From a checkpoint of a small masked image model: 123503 training examples.
Rows from expert 60 of block 5, named by matrix and row number. Rows with one number belong to one neuron. Each number is 200 + 40 x the weight over its row's rms, rounded and kept within 0 to 999. All counts start at 0. After the name is the row's rms in percent of the matrix's.
# gate: expert gate (model.blocks.5.mlp.gate, 64x48x96), inputs 0-95
# up: expert up (model.blocks.5.mlp.up, 64x48x96), inputs 0-95
# down: expert down (model.blocks.5.mlp.down, 64x96x48, transposed), outputs 0-95
gate.12,106,231,258,208,208,285,220,227,166,217,241,198,187,292,218,143,143,241,206,152,211,165,214,174,179,185,115,247,185,206,196,185,197,166,108,181,164,190,250,177,236,211,202,208,192,196,158,211,157,213,221,226,218,142,135,182,186,214,319,159,281,208,231,192,186,144,232,211,149,207,217,149,229,278,191,109,200,205,236,184,154,203,152,194,154,217,266,285,207,207,188,217,192,167,252,236,167
up.12,098,236,158,177,260,186,186,205,164,155,209,186,160,167,218,255,223,209,193,137,257,201,191,199,164,185,232,161,241,179,235,159,132,208,238,204,146,206,145,208,189,204,241,196,202,250,265,244,255,130,140,198,184,265,333,224,188,180,127,235,129,232,160,195,313,186,144,188,246,202,252,265,209,164,169,240,157,173,201,182,176,169,247,192,188,150,230,169,225,241,155,218,207,234,168,197,212
down.12,088,190,169,167,206,197,302,140,160,127,200,162,221,160,157,157,199,162,281,164,239,195,173,216,82,228,237,223,207,179,238,238,206,243,199,211,283,218,216,177,132,223,246,195,197,208,239,200,267,216,231,212,195,177,243,148,160,239,172,208,242,233,170,200,149,194,148,243,119,176,243,227,285,197,220,231,187,204,276,210,192,268,138,141,149,183,220,221,175,200,188,233,161,150,215,223,183
gate.13,082,185,131,205,252,205,233,242,231,219,172,227,154,152,280,165,255,207,199,177,236,211,237,177,174,82,227,176,161,242,181,163,162,208,231,218,222,181,252,161,194,233,182,212,192,261,169,209,174,223,176,112,298,190,154,195,175,276,216,175,223,280,193,193,281,161,170,214,104,157,244,221,225,198,243,217,183,193,212,139,212,204,136,240,165,237,194,213,204,265,209,175,182,166,185,199,127
up.13,095,195,207,206,275,205,226,181,177,195,173,299,245,225,170,164,282,165,165,129,182,196,192,227,268,136,183,215,232,239,178,266,134,139,228,152,92,175,279,172,173,294,153,125,176,231,187,220,192,199,196,177,210,211,248,170,229,249,247,206,185,216,147,225,206,131,165,194,169,186,176,133,258,189,189,221,214,174,243,174,217,193,230,204,217,188,233,177,226,213,233,194,199,133,170,233,264
down.13,091,206,170,204,298,244,183,179,133,135,257,190,108,168,147,151,185,224,192,215,231,250,172,239,215,159,142,158,177,164,183,201,260,173,252,225,198,220,194,248,199,162,214,177,225,238,200,276,240,173,169,217,211,140,194,179,142,283,204,201,149,245,135,214,216,223,165,235,211,258,223,178,219,283,207,252,193,158,239,199,140,158,194,175,204,257,220,219,217,151,263,194,158,223,107,233,200
gate.14,113,139,118,159,264,175,180,166,234,243,167,160,191,124,226,191,153,270,192,211,271,197,249,212,222,182,172,155,230,202,294,177,201,258,314,216,165,179,185,201,206,202,207,139,89,224,220,219,268,214,202,184,181,224,199,228,206,188,216,156,158,232,183,207,199,237,169,178,251,240,164,228,260,189,169,244,167,237,209,207,161,227,205,205,256,149,179,166,205,213,165,281,188,130,217,155,150
up.14,102,205,183,180,202,207,151,177,276,249,214,151,168,145,226,236,129,262,249,249,221,216,244,194,208,224,154,156,192,125,220,155,166,268,279,253,254,129,226,203,212,200,223,153,130,215,170,210,286,228,264,153,217,186,178,192,200,203,196,130,179,243,210,206,149,211,183,198,247,249,177,211,233,247,171,190,165,209,203,147,219,134,120,151,236,184,182,176,213,260,167,273,246,165,191,173,167
down.14,129,220,153,222,200,167,228,248,235,193,182,263,212,184,166,234,213,220,231,82,223,245,210,173,237,226,192,245,231,193,253,174,219,232,198,200,205,185,178,243,168,178,227,197,171,203,183,207,152,212,142,199,267,189,185,137,270,216,220,178,210,223,158,131,192,217,158,136,248,211,166,279,237,117,128,157,226,265,181,163,252,121,234,200,239,182,251,178,190,230,158,190,151,250,269,196,101
gate.15,099,207,248,144,104,277,253,159,148,239,220,172,253,126,222,210,232,274,117,192,131,132,258,147,210,170,167,192,191,188,149,163,268,219,185,232,244,230,236,205,201,197,223,182,203,191,169,183,213,200,208,134,233,219,252,181,203,156,211,152,214,222,215,105,244,244,165,226,195,212,197,195,209,243,149,307,173,216,232,171,218,229,227,186,200,209,218,231,134,213,148,200,241,202,246,144,179
up.15,087,197,226,138,163,215,211,157,276,151,183,232,244,186,228,178,214,168,189,186,214,239,228,187,160,154,193,114,175,247,118,153,214,166,151,191,115,261,177,178,208,168,194,225,241,223,233,219,175,161,180,179,210,158,221,201,212,204,117,190,202,143,210,188,201,214,191,139,267,256,174,236,169,217,248,271,166,268,214,268,137,235,246,158,215,253,253,195,189,232,249,173,233,207,133,245,294
down.15,092,188,139,122,243,222,188,130,236,175,224,205,224,185,221,181,154,245,215,179,189,252,214,191,172,233,189,305,150,258,182,128,199,254,200,214,215,163,195,212,166,115,141,166,256,214,185,173,196,186,151,189,250,186,168,116,156,211,145,233,283,269,177,175,297,157,149,193,174,221,204,200,236,231,166,283,238,224,215,162,152,260,241,213,226,227,159,209,218,186,167,212,214,207,246,232,209
gate.16,105,236,206,163,166,156,231,163,112,246,217,225,234,181,224,184,178,200,187,250,147,171,271,175,144,185,284,195,218,192,175,197,164,256,164,184,280,192,199,276,156,205,192,195,296,204,210,189,224,249,205,133,217,266,212,232,189,216,271,215,170,154,290,221,190,162,185,225,139,167,189,268,220,183,224,203,173,260,198,195,149,143,160,197,152,132,176,238,207,210,230,204,263,125,167,151,189
up.16,103,192,273,219,222,197,205,217,198,214,163,143,180,256,183,197,162,274,268,258,208,252,182,228,203,243,201,214,198,182,97,168,180,197,172,247,265,204,271,223,232,199,219,184,207,195,157,266,159,221,231,174,235,253,187,233,215,193,207,224,209,224,258,163,260,178,154,220,153,249,179,143,215,130,185,120,280,227,202,181,158,127,147,152,259,166,167,157,193,113,152,141,175,177,229,214,207
down.16,082,145,235,157,182,153,181,156,171,256,216,193,218,238,202,207,228,235,181,259,241,176,140,183,215,225,232,179,205,222,175,112,213,168,229,251,225,219,173,194,210,208,158,230,247,128,196,229,263,220,230,136,173,177,153,222,231,124,177,171,124,221,220,279,184,170,242,240,152,256,134,251,258,219,278,225,199,187,171,258,186,217,146,190,249,177,146,157,220,250,218,235,133,193,166,116,238