{
  "translate": 0.06,
  "loss": "l1",
  "norm_position": "pre",
  "qk_norm": false,
  "moe": "expert_choice",
  "expert_mlp_ratio": 0.5,
  "grad_clip": 1.0,
  "lr_schedule": "wsd"
}
Rows from block 3 of a small masked image model, named by matrix and row number. Rows with one number within an expert belong to one neuron, the router's apart. Each number is 128 + 24 x the weight over its row's rms, rounded and kept within 0 to 255. All counts start at 0.
Before each expert's rows are labels from the 100 images, of 14976, where the router gives the expert most weight on average: "top examples" is what is common among them. Only what is clearly more common there than usual is listed. The data: crops of objects in photos (Visual Genome).
# router: router (model.blocks.3.mlp.router.weight, 64x96, trained with AdamW), inputs 48-95
# gate: expert gate (model.blocks.3.mlp.gate, 64x48x96), inputs 48-95
# up: expert up (model.blocks.3.mlp.up, 64x48x96), inputs 48-95
# down: expert down (model.blocks.3.mlp.down, 64x96x48, transposed), outputs 48-95

# expert 22
top examples: object: clouds; object: sky
router.22 [128 148 161 110 116 164 122 169  94 142 159 143  90 110 149 104 147 142 135 104 104 170 111  96 157 151 105 153 125  94 153 125 128 115 105 130  96 100 164 125 111 116 115 129 163 114 154 162]
gate.18 [145 143 115 128 130 133 120 127 107  98  72 111 125 172 139 131 152 126 106 126 134 164 142 178 115  89 144  99 126 127 118  92 166 152 125  91 122 145 155 138 125 117 126 114 126 129  97 134]
up.18 [123 103 145 136 135 132 140 126 152 157 184 142 126  91 129 124 106 146 149 123 129  97 121  74 138 162 101 158 126 134 140 155  88 122 130 164 140 110 100 115 121 133 129 141 126 123 166 134]
down.18 [108 108 135  73  84 122 120 119 159 125 168 143 147 160 146 154  93 145  92 117 164 126 158 125 185 111 152  84 150 114 115 109 165 135 108 139 150 138  96 121 133  99 143 134 150 139 121 127]
gate.19 [139 110  60 109 123 117 147 118 130 169 138 110 133 125 130 154 145 121  97 107 100 136 132 134 153 111 113 131 108  90 135 134  91 167  82 136  74 101 111 150 134  97 143 156 142 127 112  59]
up.19 [161 109  70 104 128 118 152 104 130 153 160 112 133 125 134 154 150 131 103 104  89 136 128 136 144 116 108 132 116  96 139 144  94 173  74 149  79  90 112 150 126 102 148 152 139 130 118  78]
down.19 [132 126 146 135 124 154 139 130 118 110  97 122 112 134 117 148 124 156 126  93 100 173  97 120 155 137 115 140  99 143 174 122 135 138 142 132 103  81 153 130  97 114 155 102 147 117  98 187]
gate.20 [140 136 125 155 141 177 128 117 140 123 137 147 157 125 134 111 113 133  66 193 119  93 136 128  95 127 104 145 152 123 104 135 116 152 133 136 148 112 161 143 133 178 136 152 146 141  87 142]
up.20 [121 130 105  74 118 113 138 119 139 123 147 143  92 130 134 129 133  93 223  84 132 148 103 131 135 114 126 108  96 132 151 115 132  80 135 112 119 137 123 129 126  88 125 116 150 133 156 106]
down.20 [149 155 164 123 103 157 167 139  98 179 124  96 105 147 149 130 126 178 145 171 172 137 130 127 163 133 127 134 170 114 116 139 139 133 129 132 142  86 160 142 142 128 104 104 108 101 144 125]
gate.21 [148 133 155 127 161 105 115  95  94 126 114 145 135 108  94 127 121 128  99 147 141 129 116 123 104  95 137 134 119 179 115 160  98 126 149 119 117 127 172 112  96 108  72 163 173 135  98 107]
up.21 [162 139 148 116 154 116 121  91 105 123 124 140 137 117 105 118 131 108 111 166 109 120 111 129 105 105 129 113 102 174 125 149  84 144 152 137 143 102 168 114  91 114  85 146 171 144  96 103]
down.21 [158 136 147 128 137 114 126 150 129 166 140 155 119 103 103 110 116 119  91 184 118 140 120 120 123 125 125 172 175 153 102 108 111 155  76 119 127 116 190 166 132 151 109 138 113 105 132 159]
gate.22 [148 101 141 121 145  60 123 157 171 144 117 126 122 111 109 133 121 180  92 151 143 136 141 102 107 105  92 124 131 133  97 104 149 100 114 148 128 162 176 123 119 127 136 103 165 126 139 101]
up.22 [101 123 111 105 133 191 119  66 119 106 153 131 165 113 145 126 133 117 165  84 134 107  73 152 127 118 137 131 122 138 148 131 122 139 131 120 102 102 101 121 167 127 151 129  86 152 122  96]
down.22 [131 127 100 156 143 118 175 101 169 116 102 142 156 128 100 146 139 130 112 147 153 115 169 150  62 145 127  92 107 139 145 137 103 115 135  97 134 174 150 157 148 175 118 103 133 169 115 130]
gate.23 [ 85 143 161 152 106 127 157 111 129 143 173 140 152 112 166 130 110 156 118 138 141  99 143 132 163 113 125 103 134 106 129 128  96 156 136 125 144 132 108 125 132 113 130 104 115 113 124 181]
up.23 [159 123  98 115 137 137  96 148 125 105  94 122 115 150  92 123 142 110 126 126 109 158 114 121  79 142 146 152 120 149 118 149 156 108 120 125 122 136 171 133 124 142 121 146 131 161 125  76]
down.23 [123 148  97 118 101 162 102 121 140 123 121 156 105 155 110 129 135  57 118 129 148 175 118 137 159  87 151 108 116 100 130 126 139 130 126 110 140 148 131 142 113 114 101 120  76 127  83 157]
gate.24 [178 140 135 106 121 119  91 126  97 116 124 116 159 169 141 113 124 157 133 145  68 117 120 135 128  98 157 102 145 160  85 123 161 107 124 111 159  99 123 144 110 138 101 106 122 176 153 117]
up.24 [109 137 147 162 129 178 169 153 170 149 109 127 110  84 121 115 123 112 133 125 171 149 153 139  85 150 107 140 160  91 141 120 114 161 135 131 105 158 124  80 152 158 135 135 111 105 151 131]
down.24 [155 112 137 120 117 143 143 143 155 120 100 130  99 135 154 116 124 121 122  92  70 128 139 162 130 148 108 125 171  92 111 125  90  88 117 141 147 143  57  66 115  91  97 108 123 146 147 155]
gate.25 [139 136 107 110 155 105 115 142 129 105  75 123 186 154 122 114 146 140 109 145 125 140  85 139 135 130 167 147 143 139 138 138 132 105 135 191 121 114 177 142 166 152 124 107 166 109 121 119]
up.25 [144 123 162 138  95 144 154 130 114 143 159 135  87 109 116 142 117 106 127 130 119 122 169 116 140 144 106 121 114 132 108  95 125 140 118  70 125 135 106 122  99 106 121 143 107 149 130 123]
down.25 [122 115  91 111 104 123 121 130 169 146 144 177 102 157  93 126 135  90 103 164 123 107 120 143 115 142 108 126 142 122 138 123  84 167 163 129 135 146 147 147 101 109 142 116 155 129 143 126]
gate.26 [114 131 101 121 166 145 142 131 109 132 103 103 125 142 124  97 111  88 138 109 130 150 151 130  88 138 133 116  99 101 135 106 124  97  92 121 185 144 127 119 103 128 120 122 149 126 152 175]
up.26 [120 101 108 131 139 110 180 122 122 150 138  72 123 184 152 106  87  99 157 105 135 140 135  99 180 159 112 126  85 124 158 130 111 111 106 103 151 194  69  95 112 116 147 123 155 147 119 151]
down.26 [134 113 122 117 146 125  99 135 126  87 144 115 119 112 150 106 151 122 123 104 109 160  94 170  93  99  95 161 159 111 109 131 137 173 144  87 116 153 148  99 122 169 126 130 114 123 135  95]
gate.27 [163 155 123 120 145 142 126  96 179 131 157 101 152 187  80 136 132 161 109 147 100 116 140  81 149 115 148 119 137  95 116  87 112 148 122 131 142 130 148 130 155 142 144  79 130 120 107 130]
up.27 [143 128 105 122 110 154 157  92 149 141 164 114 153 169 141 119 118 143 119 134 117 119 101 103 185 105 164 132 130 125 125  76 123 172  87 132 130 124 115 147 163 156 128 128 162 164 107 160]
down.27 [130 114 116 135 137 133  98 114 135  79 125 116 140 130 176 118 112 143 142 107 106 136  99 188  84 124 106 158 148 122 124 114 135 182 164  91 103 139 134  96 184 172 120 102 120 133 137 120]

# expert 36
top examples: object: sky
router.36 [ 68 138 137 100  98 127 137 159 162  96 158 107 117 112 142 101 104 104 148 127 122 185  96 104 154 139 127 172 134 119 119 136 151  85  95 148  89 107 130 132 131 114 147 156 158 105 140 122]
gate.18 [ 85 138 148 120 149  93 143 125 113 168 105 135 133 159 138 155 117 117  50 117 161 137 168 153 131  96 103 136 155 149 116 120 143 105 128 116 166 150  55 134 150 149 142 152  89 162 115 172]
up.18 [179 159 122 104 136 142  83 149 143 115 124 129 152  86 113 113 102 106 155 142 156 119 125 150 131 120 123  94 104 108 145 134 110  92 137  87 125 137 118 108  97 121 145 158 132 170  97 145]
down.18 [178 125 158 111 128 138 113 108  99 122 145 106 133 151 145 100 135 154 168 103 109  93 104 143 115 150 102 157 148 137 113 179 137 115 123 188 130 148  82 112 102 110 145 127 102 143 122 148]
gate.19 [118 131 126 197 106 100 159 164 102 130 130 118 146 131 143 109 164 142 126  85 117 101 130 109 155 124 106 115 122 156 147  94 148 137 108  83 122 101 106 110  88 101 186  90 119 134 128 131]
up.19 [167 161 122 114 130 145 150 118 124 127 175 126 142  85 125 129 135 143 147 131 111  91 118 116 165 122 104 128 153 127 121 127 166 120 136 101 154 104  89 120  66  94 152 103 165 107 154 167]
down.19 [154 127 155 153 107 160 151 117  82 150 160 110 144 170 125  79 121 134 169  92 147 118 118 132 167 147 141 131 184 115 125 161 117 148 141 163  94 118  94 120 134 112 145 128 133 166 144 153]
gate.20 [124 128 149 130 112 146  97 136 124 120 163 106  91 153 111 147 147 183  98 100 121 130 138 123 143 148 162 105 128 157 162 117 137 149 117  90 121 151 165 103 110  89 109  87 100 187  93 140]
up.20 [170 119 119 119 120 105 148 159  95 121  80 126 153 122 134 120 104  75 139 131 181 113 109 141  93 107 102 132 115 124 109 139 148  83 170 129 135 108 112 147 128 160 131 178 174  85 157 142]
down.20 [ 72 176 162 137 109 135 130 105 140 121 123  69 146 116 100 100 117 143 137 133 149  55 141 133 145 102 137 180 145 124 149 161 108 132 138 150 123 113 123  95 128 108 122  74 137 113 110 125]
gate.21 [149 153 115 111 131 109 126 131 139 105  85 169 132 143 143 120 108  93 121  89 184 166 177 157 113 121 127 147 119 132 129 131  96  82 133 136 119 150 144 125 132 103 145 120 102 150 122 166]
up.21 [116 146 114 154 146 116 124 117 167 144 104 111 133 111 151 119  96 144 110 170 136 145 110 173 164 191 129 138 120  66 108 126 119  74 143 119 105 137  90 147 104 149 193 120 168 123 118 170]
down.21 [156 138 139 121 131 146 169  89 111 128 124  79 161 173 126  68 140 156 138  87  95 100 128 162 114 136 134 154 144 129 108 151 131 130 150 154 109 140  83 116 148 117 158 112 118 164 107  99]
gate.22 [120 112 110 125 126 178 128 192 182 124 153 108 120 156 127 110 121 137 132 170 128 146 137 106 131 172 176 139 165 132 117 137 128 108  92 168 131 119 167 124 159 120 135 120 133 147 121 118]
up.22 [134 137 121 144 157  83 139  62  81 134  89 152 142 105 125 134 134 120 131  84 113 125 126 155 116  94  77 112 112 137 122 121 152 147 162 108 123 122  79 130 107 132 122 152 142 120 143 137]
down.22 [ 82 139 138 168 105 134 134 102 120 136 120 155 131 132 103 174 142 120 164  76 131 139 124 102 143 146 168 151 154 139 142 102 145 130 148  69 150 111 147 137 138 155 143 147 129 110 144 120]
gate.23 [ 84 140  98 109 117 152 158  97  99 123 146 137 123 114 107 137 126 122 165 129  86 159 124 115 160 156 187 146 178 117 151 133 155 119 130 141  96 119  85 128 166 164 121 137  81 100 114  76]
up.23 [152 117 145 147 156 113 122 160 148 149  91 106 142 152 117 116 141 148 120 133 171 110 115 134  98 106 111 145  84 143 101 110 135 152  95 142 158 147 144 122  94  86 128 121 198 145 178 182]
down.23 [124 134  78 175 144 108 117 127 134 116 149 163 138 125 144 120 135 134 115 130 146  78 162 172 168 144 102 100 103 120 120 108 154 119 127 137 148 133 126 153 143 106 128 118 145 156  61 111]
gate.24 [112 126 115 131 185 106 100  87 128 124 175 135 167 135  77 133 141 149 138 163 131 121 105 123  84 140 205 164  80 110  91 129 112 155 152 133 113 160 101 129 122 115 114 144 145 114 148 135]
up.24 [140 134 124 119  72 153 158 120 138 142  90 122  94 118 180 143 112 109 125 117 125 122 125 137 164 108  86  91 157 143 138 130 119 116 107 134 138 101 171 140 120 124 138  95 108 141 120  96]
down.24 [133 168 134 122 106 116 150 113  97 149 113 129  95 129 126  89 146 121 107 130  85 148  95 133 171 170 125 133 113 147 139  98 160 151 143 124 149 135 150 155 119 130 134 109 125  95  92  88]
gate.25 [ 68 144 102 150 138 117 120  96 164 127 135 117 131 121 173 145 116 127  69 136 178 105 125 132 130 133  94 123  87 132 129 124  98 160 116 139 115  98 119 117 101 132 177 148  98 117  87 143]
up.25 [182 124 136 101  88 123 150 142 109 141 108 133 122 143  84  89 134 108 179 101  89 133 132 132  99 130 163 141 176 112 131 132 153  96 111 120 164 148 132 140 159 128  79 111 125 134 153 116]
down.25 [155 125  95 152 155 119 160 125 139 168 165  80 147 112 176 100 145 102  90 109 133 127 137 125  99 138 124 121 108 129  97 141 121 140 170 143  90 161  67 160 105 129 145 153 153 144 140  89]
gate.26 [154 138 133 113  86 136 115 108 148  93 134 130 143  91 146  92 151 120 100 103 152 143 128 141  77 135 116 125 150 110 147 124 129 157 131 141  99 172  85 163 142 160 134 191 100 138 114 163]
up.26 [110 124 113 136 185 129 146 156  89 143 175 119  98 101 103 132 107 107 136 172 129 123 116 134 124 175 163 101 106 138 108 145 140  75 189 131 137 124 151 101 116  72 139  99 112  92 134  76]
down.26 [143 143 149 133 143 127 152 116 144 111 137  86 152 134 138  79 118 168 160  95 104 101 122 141 166 156 132 148 129 113  96 188 187 115 142 167 116 134  96 135 119 121 141 133 128 159  97 126]
gate.27 [ 89 145 130 105 101 150 119  72 134 115 142 138  96  92 118 118 119 102 149 117 128 173 129 134 157 133 119 126 185 124 114 110 132 108 140 144  86 143 129 117 149 163  94 144  78  69 124 100]
up.27 [ 84 139 122  94  88 167 149  71 125 117 168 126 114 125 124 137 120 102 120 149 111 134 149 103 149 144 164 156 188 113  96  96 134 133 136 173  71 139 112 120 164 178 114 159 109  78 126  81]
down.27 [144 148 147 118 165 169 162 109 151 133 128 109 135 161 135  88  87 124 148  88  93 138 109 124 141 119 108 129 104 107 107 161 114 144 161 148  88 114 129 117 133 104 125 164 119 119 150 145]

# expert 39
top examples: object: sky
router.39 [116 136 147 108 158 148 139 150 146 118 165  93 114 112 140 108  96 137 159  98  95 164  92 112 144 133 126 171 121 112  89 144 107  93 103 147  87  87 115 154 122 129 125 164 172 137 161 126]
gate.18 [142 159 155 116  94 110 149  92 168 122 160 130 109 138 105 115 131 113 113 127 148  85 166 149 118 148 144 155 103 108  79 128 132 126 109 138  52 142 131 141 135 117 174 143 108 116 120  92]
up.18 [149  97 149 126 136 103 118 119 117 121 100 136 117 129  92  96 158 163 168 154 139 136 124 132  99 112  83 138 133 148 149  97 115  88 102 169 109 145 155 111 101  86 127 119 143 146 132 109]
down.18 [ 73 141 139 162 114 101 192 141 115 149  98 110 151 110 122 184 144 123 112 125 159 127 103 130 147 155 120 152 122 116 157 117 156 113  93 143 173 138 144  94 107 121  98  90 113 107 113 144]
gate.19 [138 137 125 126 156 116 109  94 147 162 135 124 125 150  86 145 148 117  96 165 149 121 146 140 154 158  91 138 134 146  96 112  85 122 150 100 138 158 132 158  87 164  85 135 132  98 117 152]
up.19 [129 151 108 159 163  90 141 100 172 126 128 130 158 127 108 108 137 147 114 155 114  84 145 139 160 157  87 131 161 141  88 118  74 146  92 121 127 146 166 182 102 163 118 121 100 131 112 169]
down.19 [103 134 131 118 165 141  60 106 107 122 109 128 165 126 142 141 124 138 118 119 136 132 130 159 110 112  96 115  70 122 106 111 104 133 139 141 101 142 138  97 132  84 124 139  88 149 141 117]
gate.20 [131 123 111 107 134 167 141 147 111  99 176 126 145 134 147  93 139 113 143  84  83 147  72 100 116 148 132 121 125 138 123 140 174 120 102 145 114  95  94 130 118 111 121 162 122 143 132  92]
up.20 [134 119 120 110 145 174 143 146 115 108 177 114 135 123 142 102 135 111 139  74  91 154  84 101 118 150 128 116 122 141 118 143 166 121 104 140 115 107  87 124 121 110 112 159 112 147 127  83]
down.20 [129 144 117 146 151 166 148 136 144 143 178 111 158 110 124  91 132 160 179  99  75 157 122 112 127 144 137 166 110 152 145 137 104 121 155 120  97 114 154 146 147 121  77 159 152 129 173 152]
gate.21 [119 102  75 121 109 129 107 106 159 135 129 109 149 171 110  94 130 102 150 153 166 135 101 127 147  79 167 132 150 163 116 131 122 136 107 128 133 125 141 133 117 101 111 164 152 150 137  60]
up.21 [145 105  83 105 117 161 123 148 164 116 111 140 146 133 167 142 113 135 121 120 174 146 102 152 154 148 106  88 122 142 136  59 144 123 100 135 167 151 112 126 149 111 143  92 110 115 132 104]
down.21 [136 125 106 107  81 135 173 153  98 150 133 126 151 128 130 115  93 128 146 116 121  81 105  77 128  81 147 127 129 116 126 155 132  96 147 131 108 127 147 143 115 148  97 163 139 106 120 154]
gate.22 [135 111 132 129 149 108 122 202 153 127 133 104 157 145 124  89 145 145 115 136 167 113 125 120 139 151 125 155 139  86 112 153  93  78  95 135  82 105 141 149 134 135 144 149 101 121 113  98]
up.22 [117 151 124 130 108 142 129  52  96 130 117 155 107 108 130 165 111 117 139 111  85 148 131 137 119 109 131 106 115 167 138 105 167 181 167 116 171 151 118 105 129 119 113 113 148 135 142 162]
down.22 [122 117 120 121 116 131 127  67 122 120 139 142 108 149 137 148 148  80 111 121 103 141 134 135 125 147 161 122 154 147 100  98 125 121 127 117 161 109 107  93 106 172 176  82 131  90 107 114]
gate.23 [100 133 110 166 147 146 124 107 139 129 153 116 135 111 137 155 138 159  81  92 156 151 151 147 114 113 149  96 139 176  84 106 123 196 131 102 138 133 109 104 154 122 182 159 142 157 124  70]
up.23 [168 116  80 121  99 124 156 124 134 112 110 128 122 100 140 133 121 111 102 143 142 155 148  78 125 140 101 110 129 115 107 138 100 117  99 171 147 143 143 135 135 150  99 131 161  44 103 133]
down.23 [142 107 115 159 117 106 172 123  98 116 162 149 141 104 143  93 130 119  88 132 160 159 138 111  98 140 193 113 114 136 136 106 135 119 141 123 159 172 113 117 151 125 129 131  99 123 107  91]
gate.24 [104 116 144 129 127 131 140  92  84 134 104 129 144 213 100 129 122 129 141 137 128 123 126 145 134 117 149 116  94 145  99 145 140 117 110  72 101 101 117 112 131 116 131 153 114  94 108  92]
up.24 [148 144 115 165 166 113 136 110 129  96 124 129 136 173 150 122 122 145 102  53 130 107 119 167 129 148  50  89 136 156 152 129 126 121 130 154 109 141 114 116 129 116 132 133  97 133  79 134]
down.24 [100 136 106 143  43 114 174 143 104 125 142 146  98  88 107  62 150 149 110 122 145  85 146 127 121 107 130 119 112  87 148 146 151 150 103 119 143 118 150 154 173 112 138 144 103 120 112 116]
gate.25 [164  92 116 109 132 102 129 113 131 140 125 113 160 156 141 120 106 105  91 122 142 181 108 139 100 125 163 119 152 109 138 130 137 124 131 120 108 100  96 146 124 136 160 131  99 100 168 133]
up.25 [ 95 165 129 123 121 109 121 126 136 102 126 153 138 112 143 135 134 124 162 130 129  59  93 107 154 109  89 150  68 151 136 122 145  80 123 120 183 132 113 154 119 154 104 158 157 150 119 109]
down.25 [141 118  85 133  79 119 160 138 103 139 136 172 111  91 120 135 120 154 134 112 168 108 123 120 144 134 134 112  95 118 167 113 124 120 130 105 136 108 154 143  85 141 148 117 141 133  97 107]
gate.26 [155 114 115 113 173 124  99 116 141 113 165 140 132 143 148 128 156 117 178  80 109 119 158 143  82 135 146 122 166 143 122 116 176 162 111 105  94 130 167 139 117 114 162 108 138 158 105 119]
up.26 [152 126 120 127 126 136 113 142 149 175 115 152  82 147 130 172 132 144 156 141 155 125 156 124 185 100 115  98 172  96  94  65 137 105 132  74 154 112 119 128 131 128 146  94 140  85 153  98]
down.26 [142 130 131  60 106 143 149 106 106 133 113 152 147 151 122 109 133  91  90 136 133  86  97 124 131 132 124 163 137 164 176 157 136 114  76 145 136 144 149 118 111 157  83 128 125 190 139 146]
gate.27 [158 139 164 115 160 141 102 117 111 116 152 155 120 200 152 107 122 146 153 114 147 168 109 164 117 113 108 119 125 138  97 112 127 129 119 127 107 102 126 118 146 110 175 128 129 164 144 165]
up.27 [170 120 166 130 166 141 109 114 122 108 139 146 112 193 158 112 135 145 147  90 154 178 117 150 108 116  79 110 130 132 106  91 143 133 119 122  90  99 127 115 150 133 178 121 158 153 148 152]
down.27 [141 108 174 135 125 120 141  91 113 135 181 131  99 123 143 144 135 140 141 155 138 149 125 125 111 133 135 148 128 115  91  93  85 128 178 103 123 133 160  91  84 145 102 111 164 125 104 130]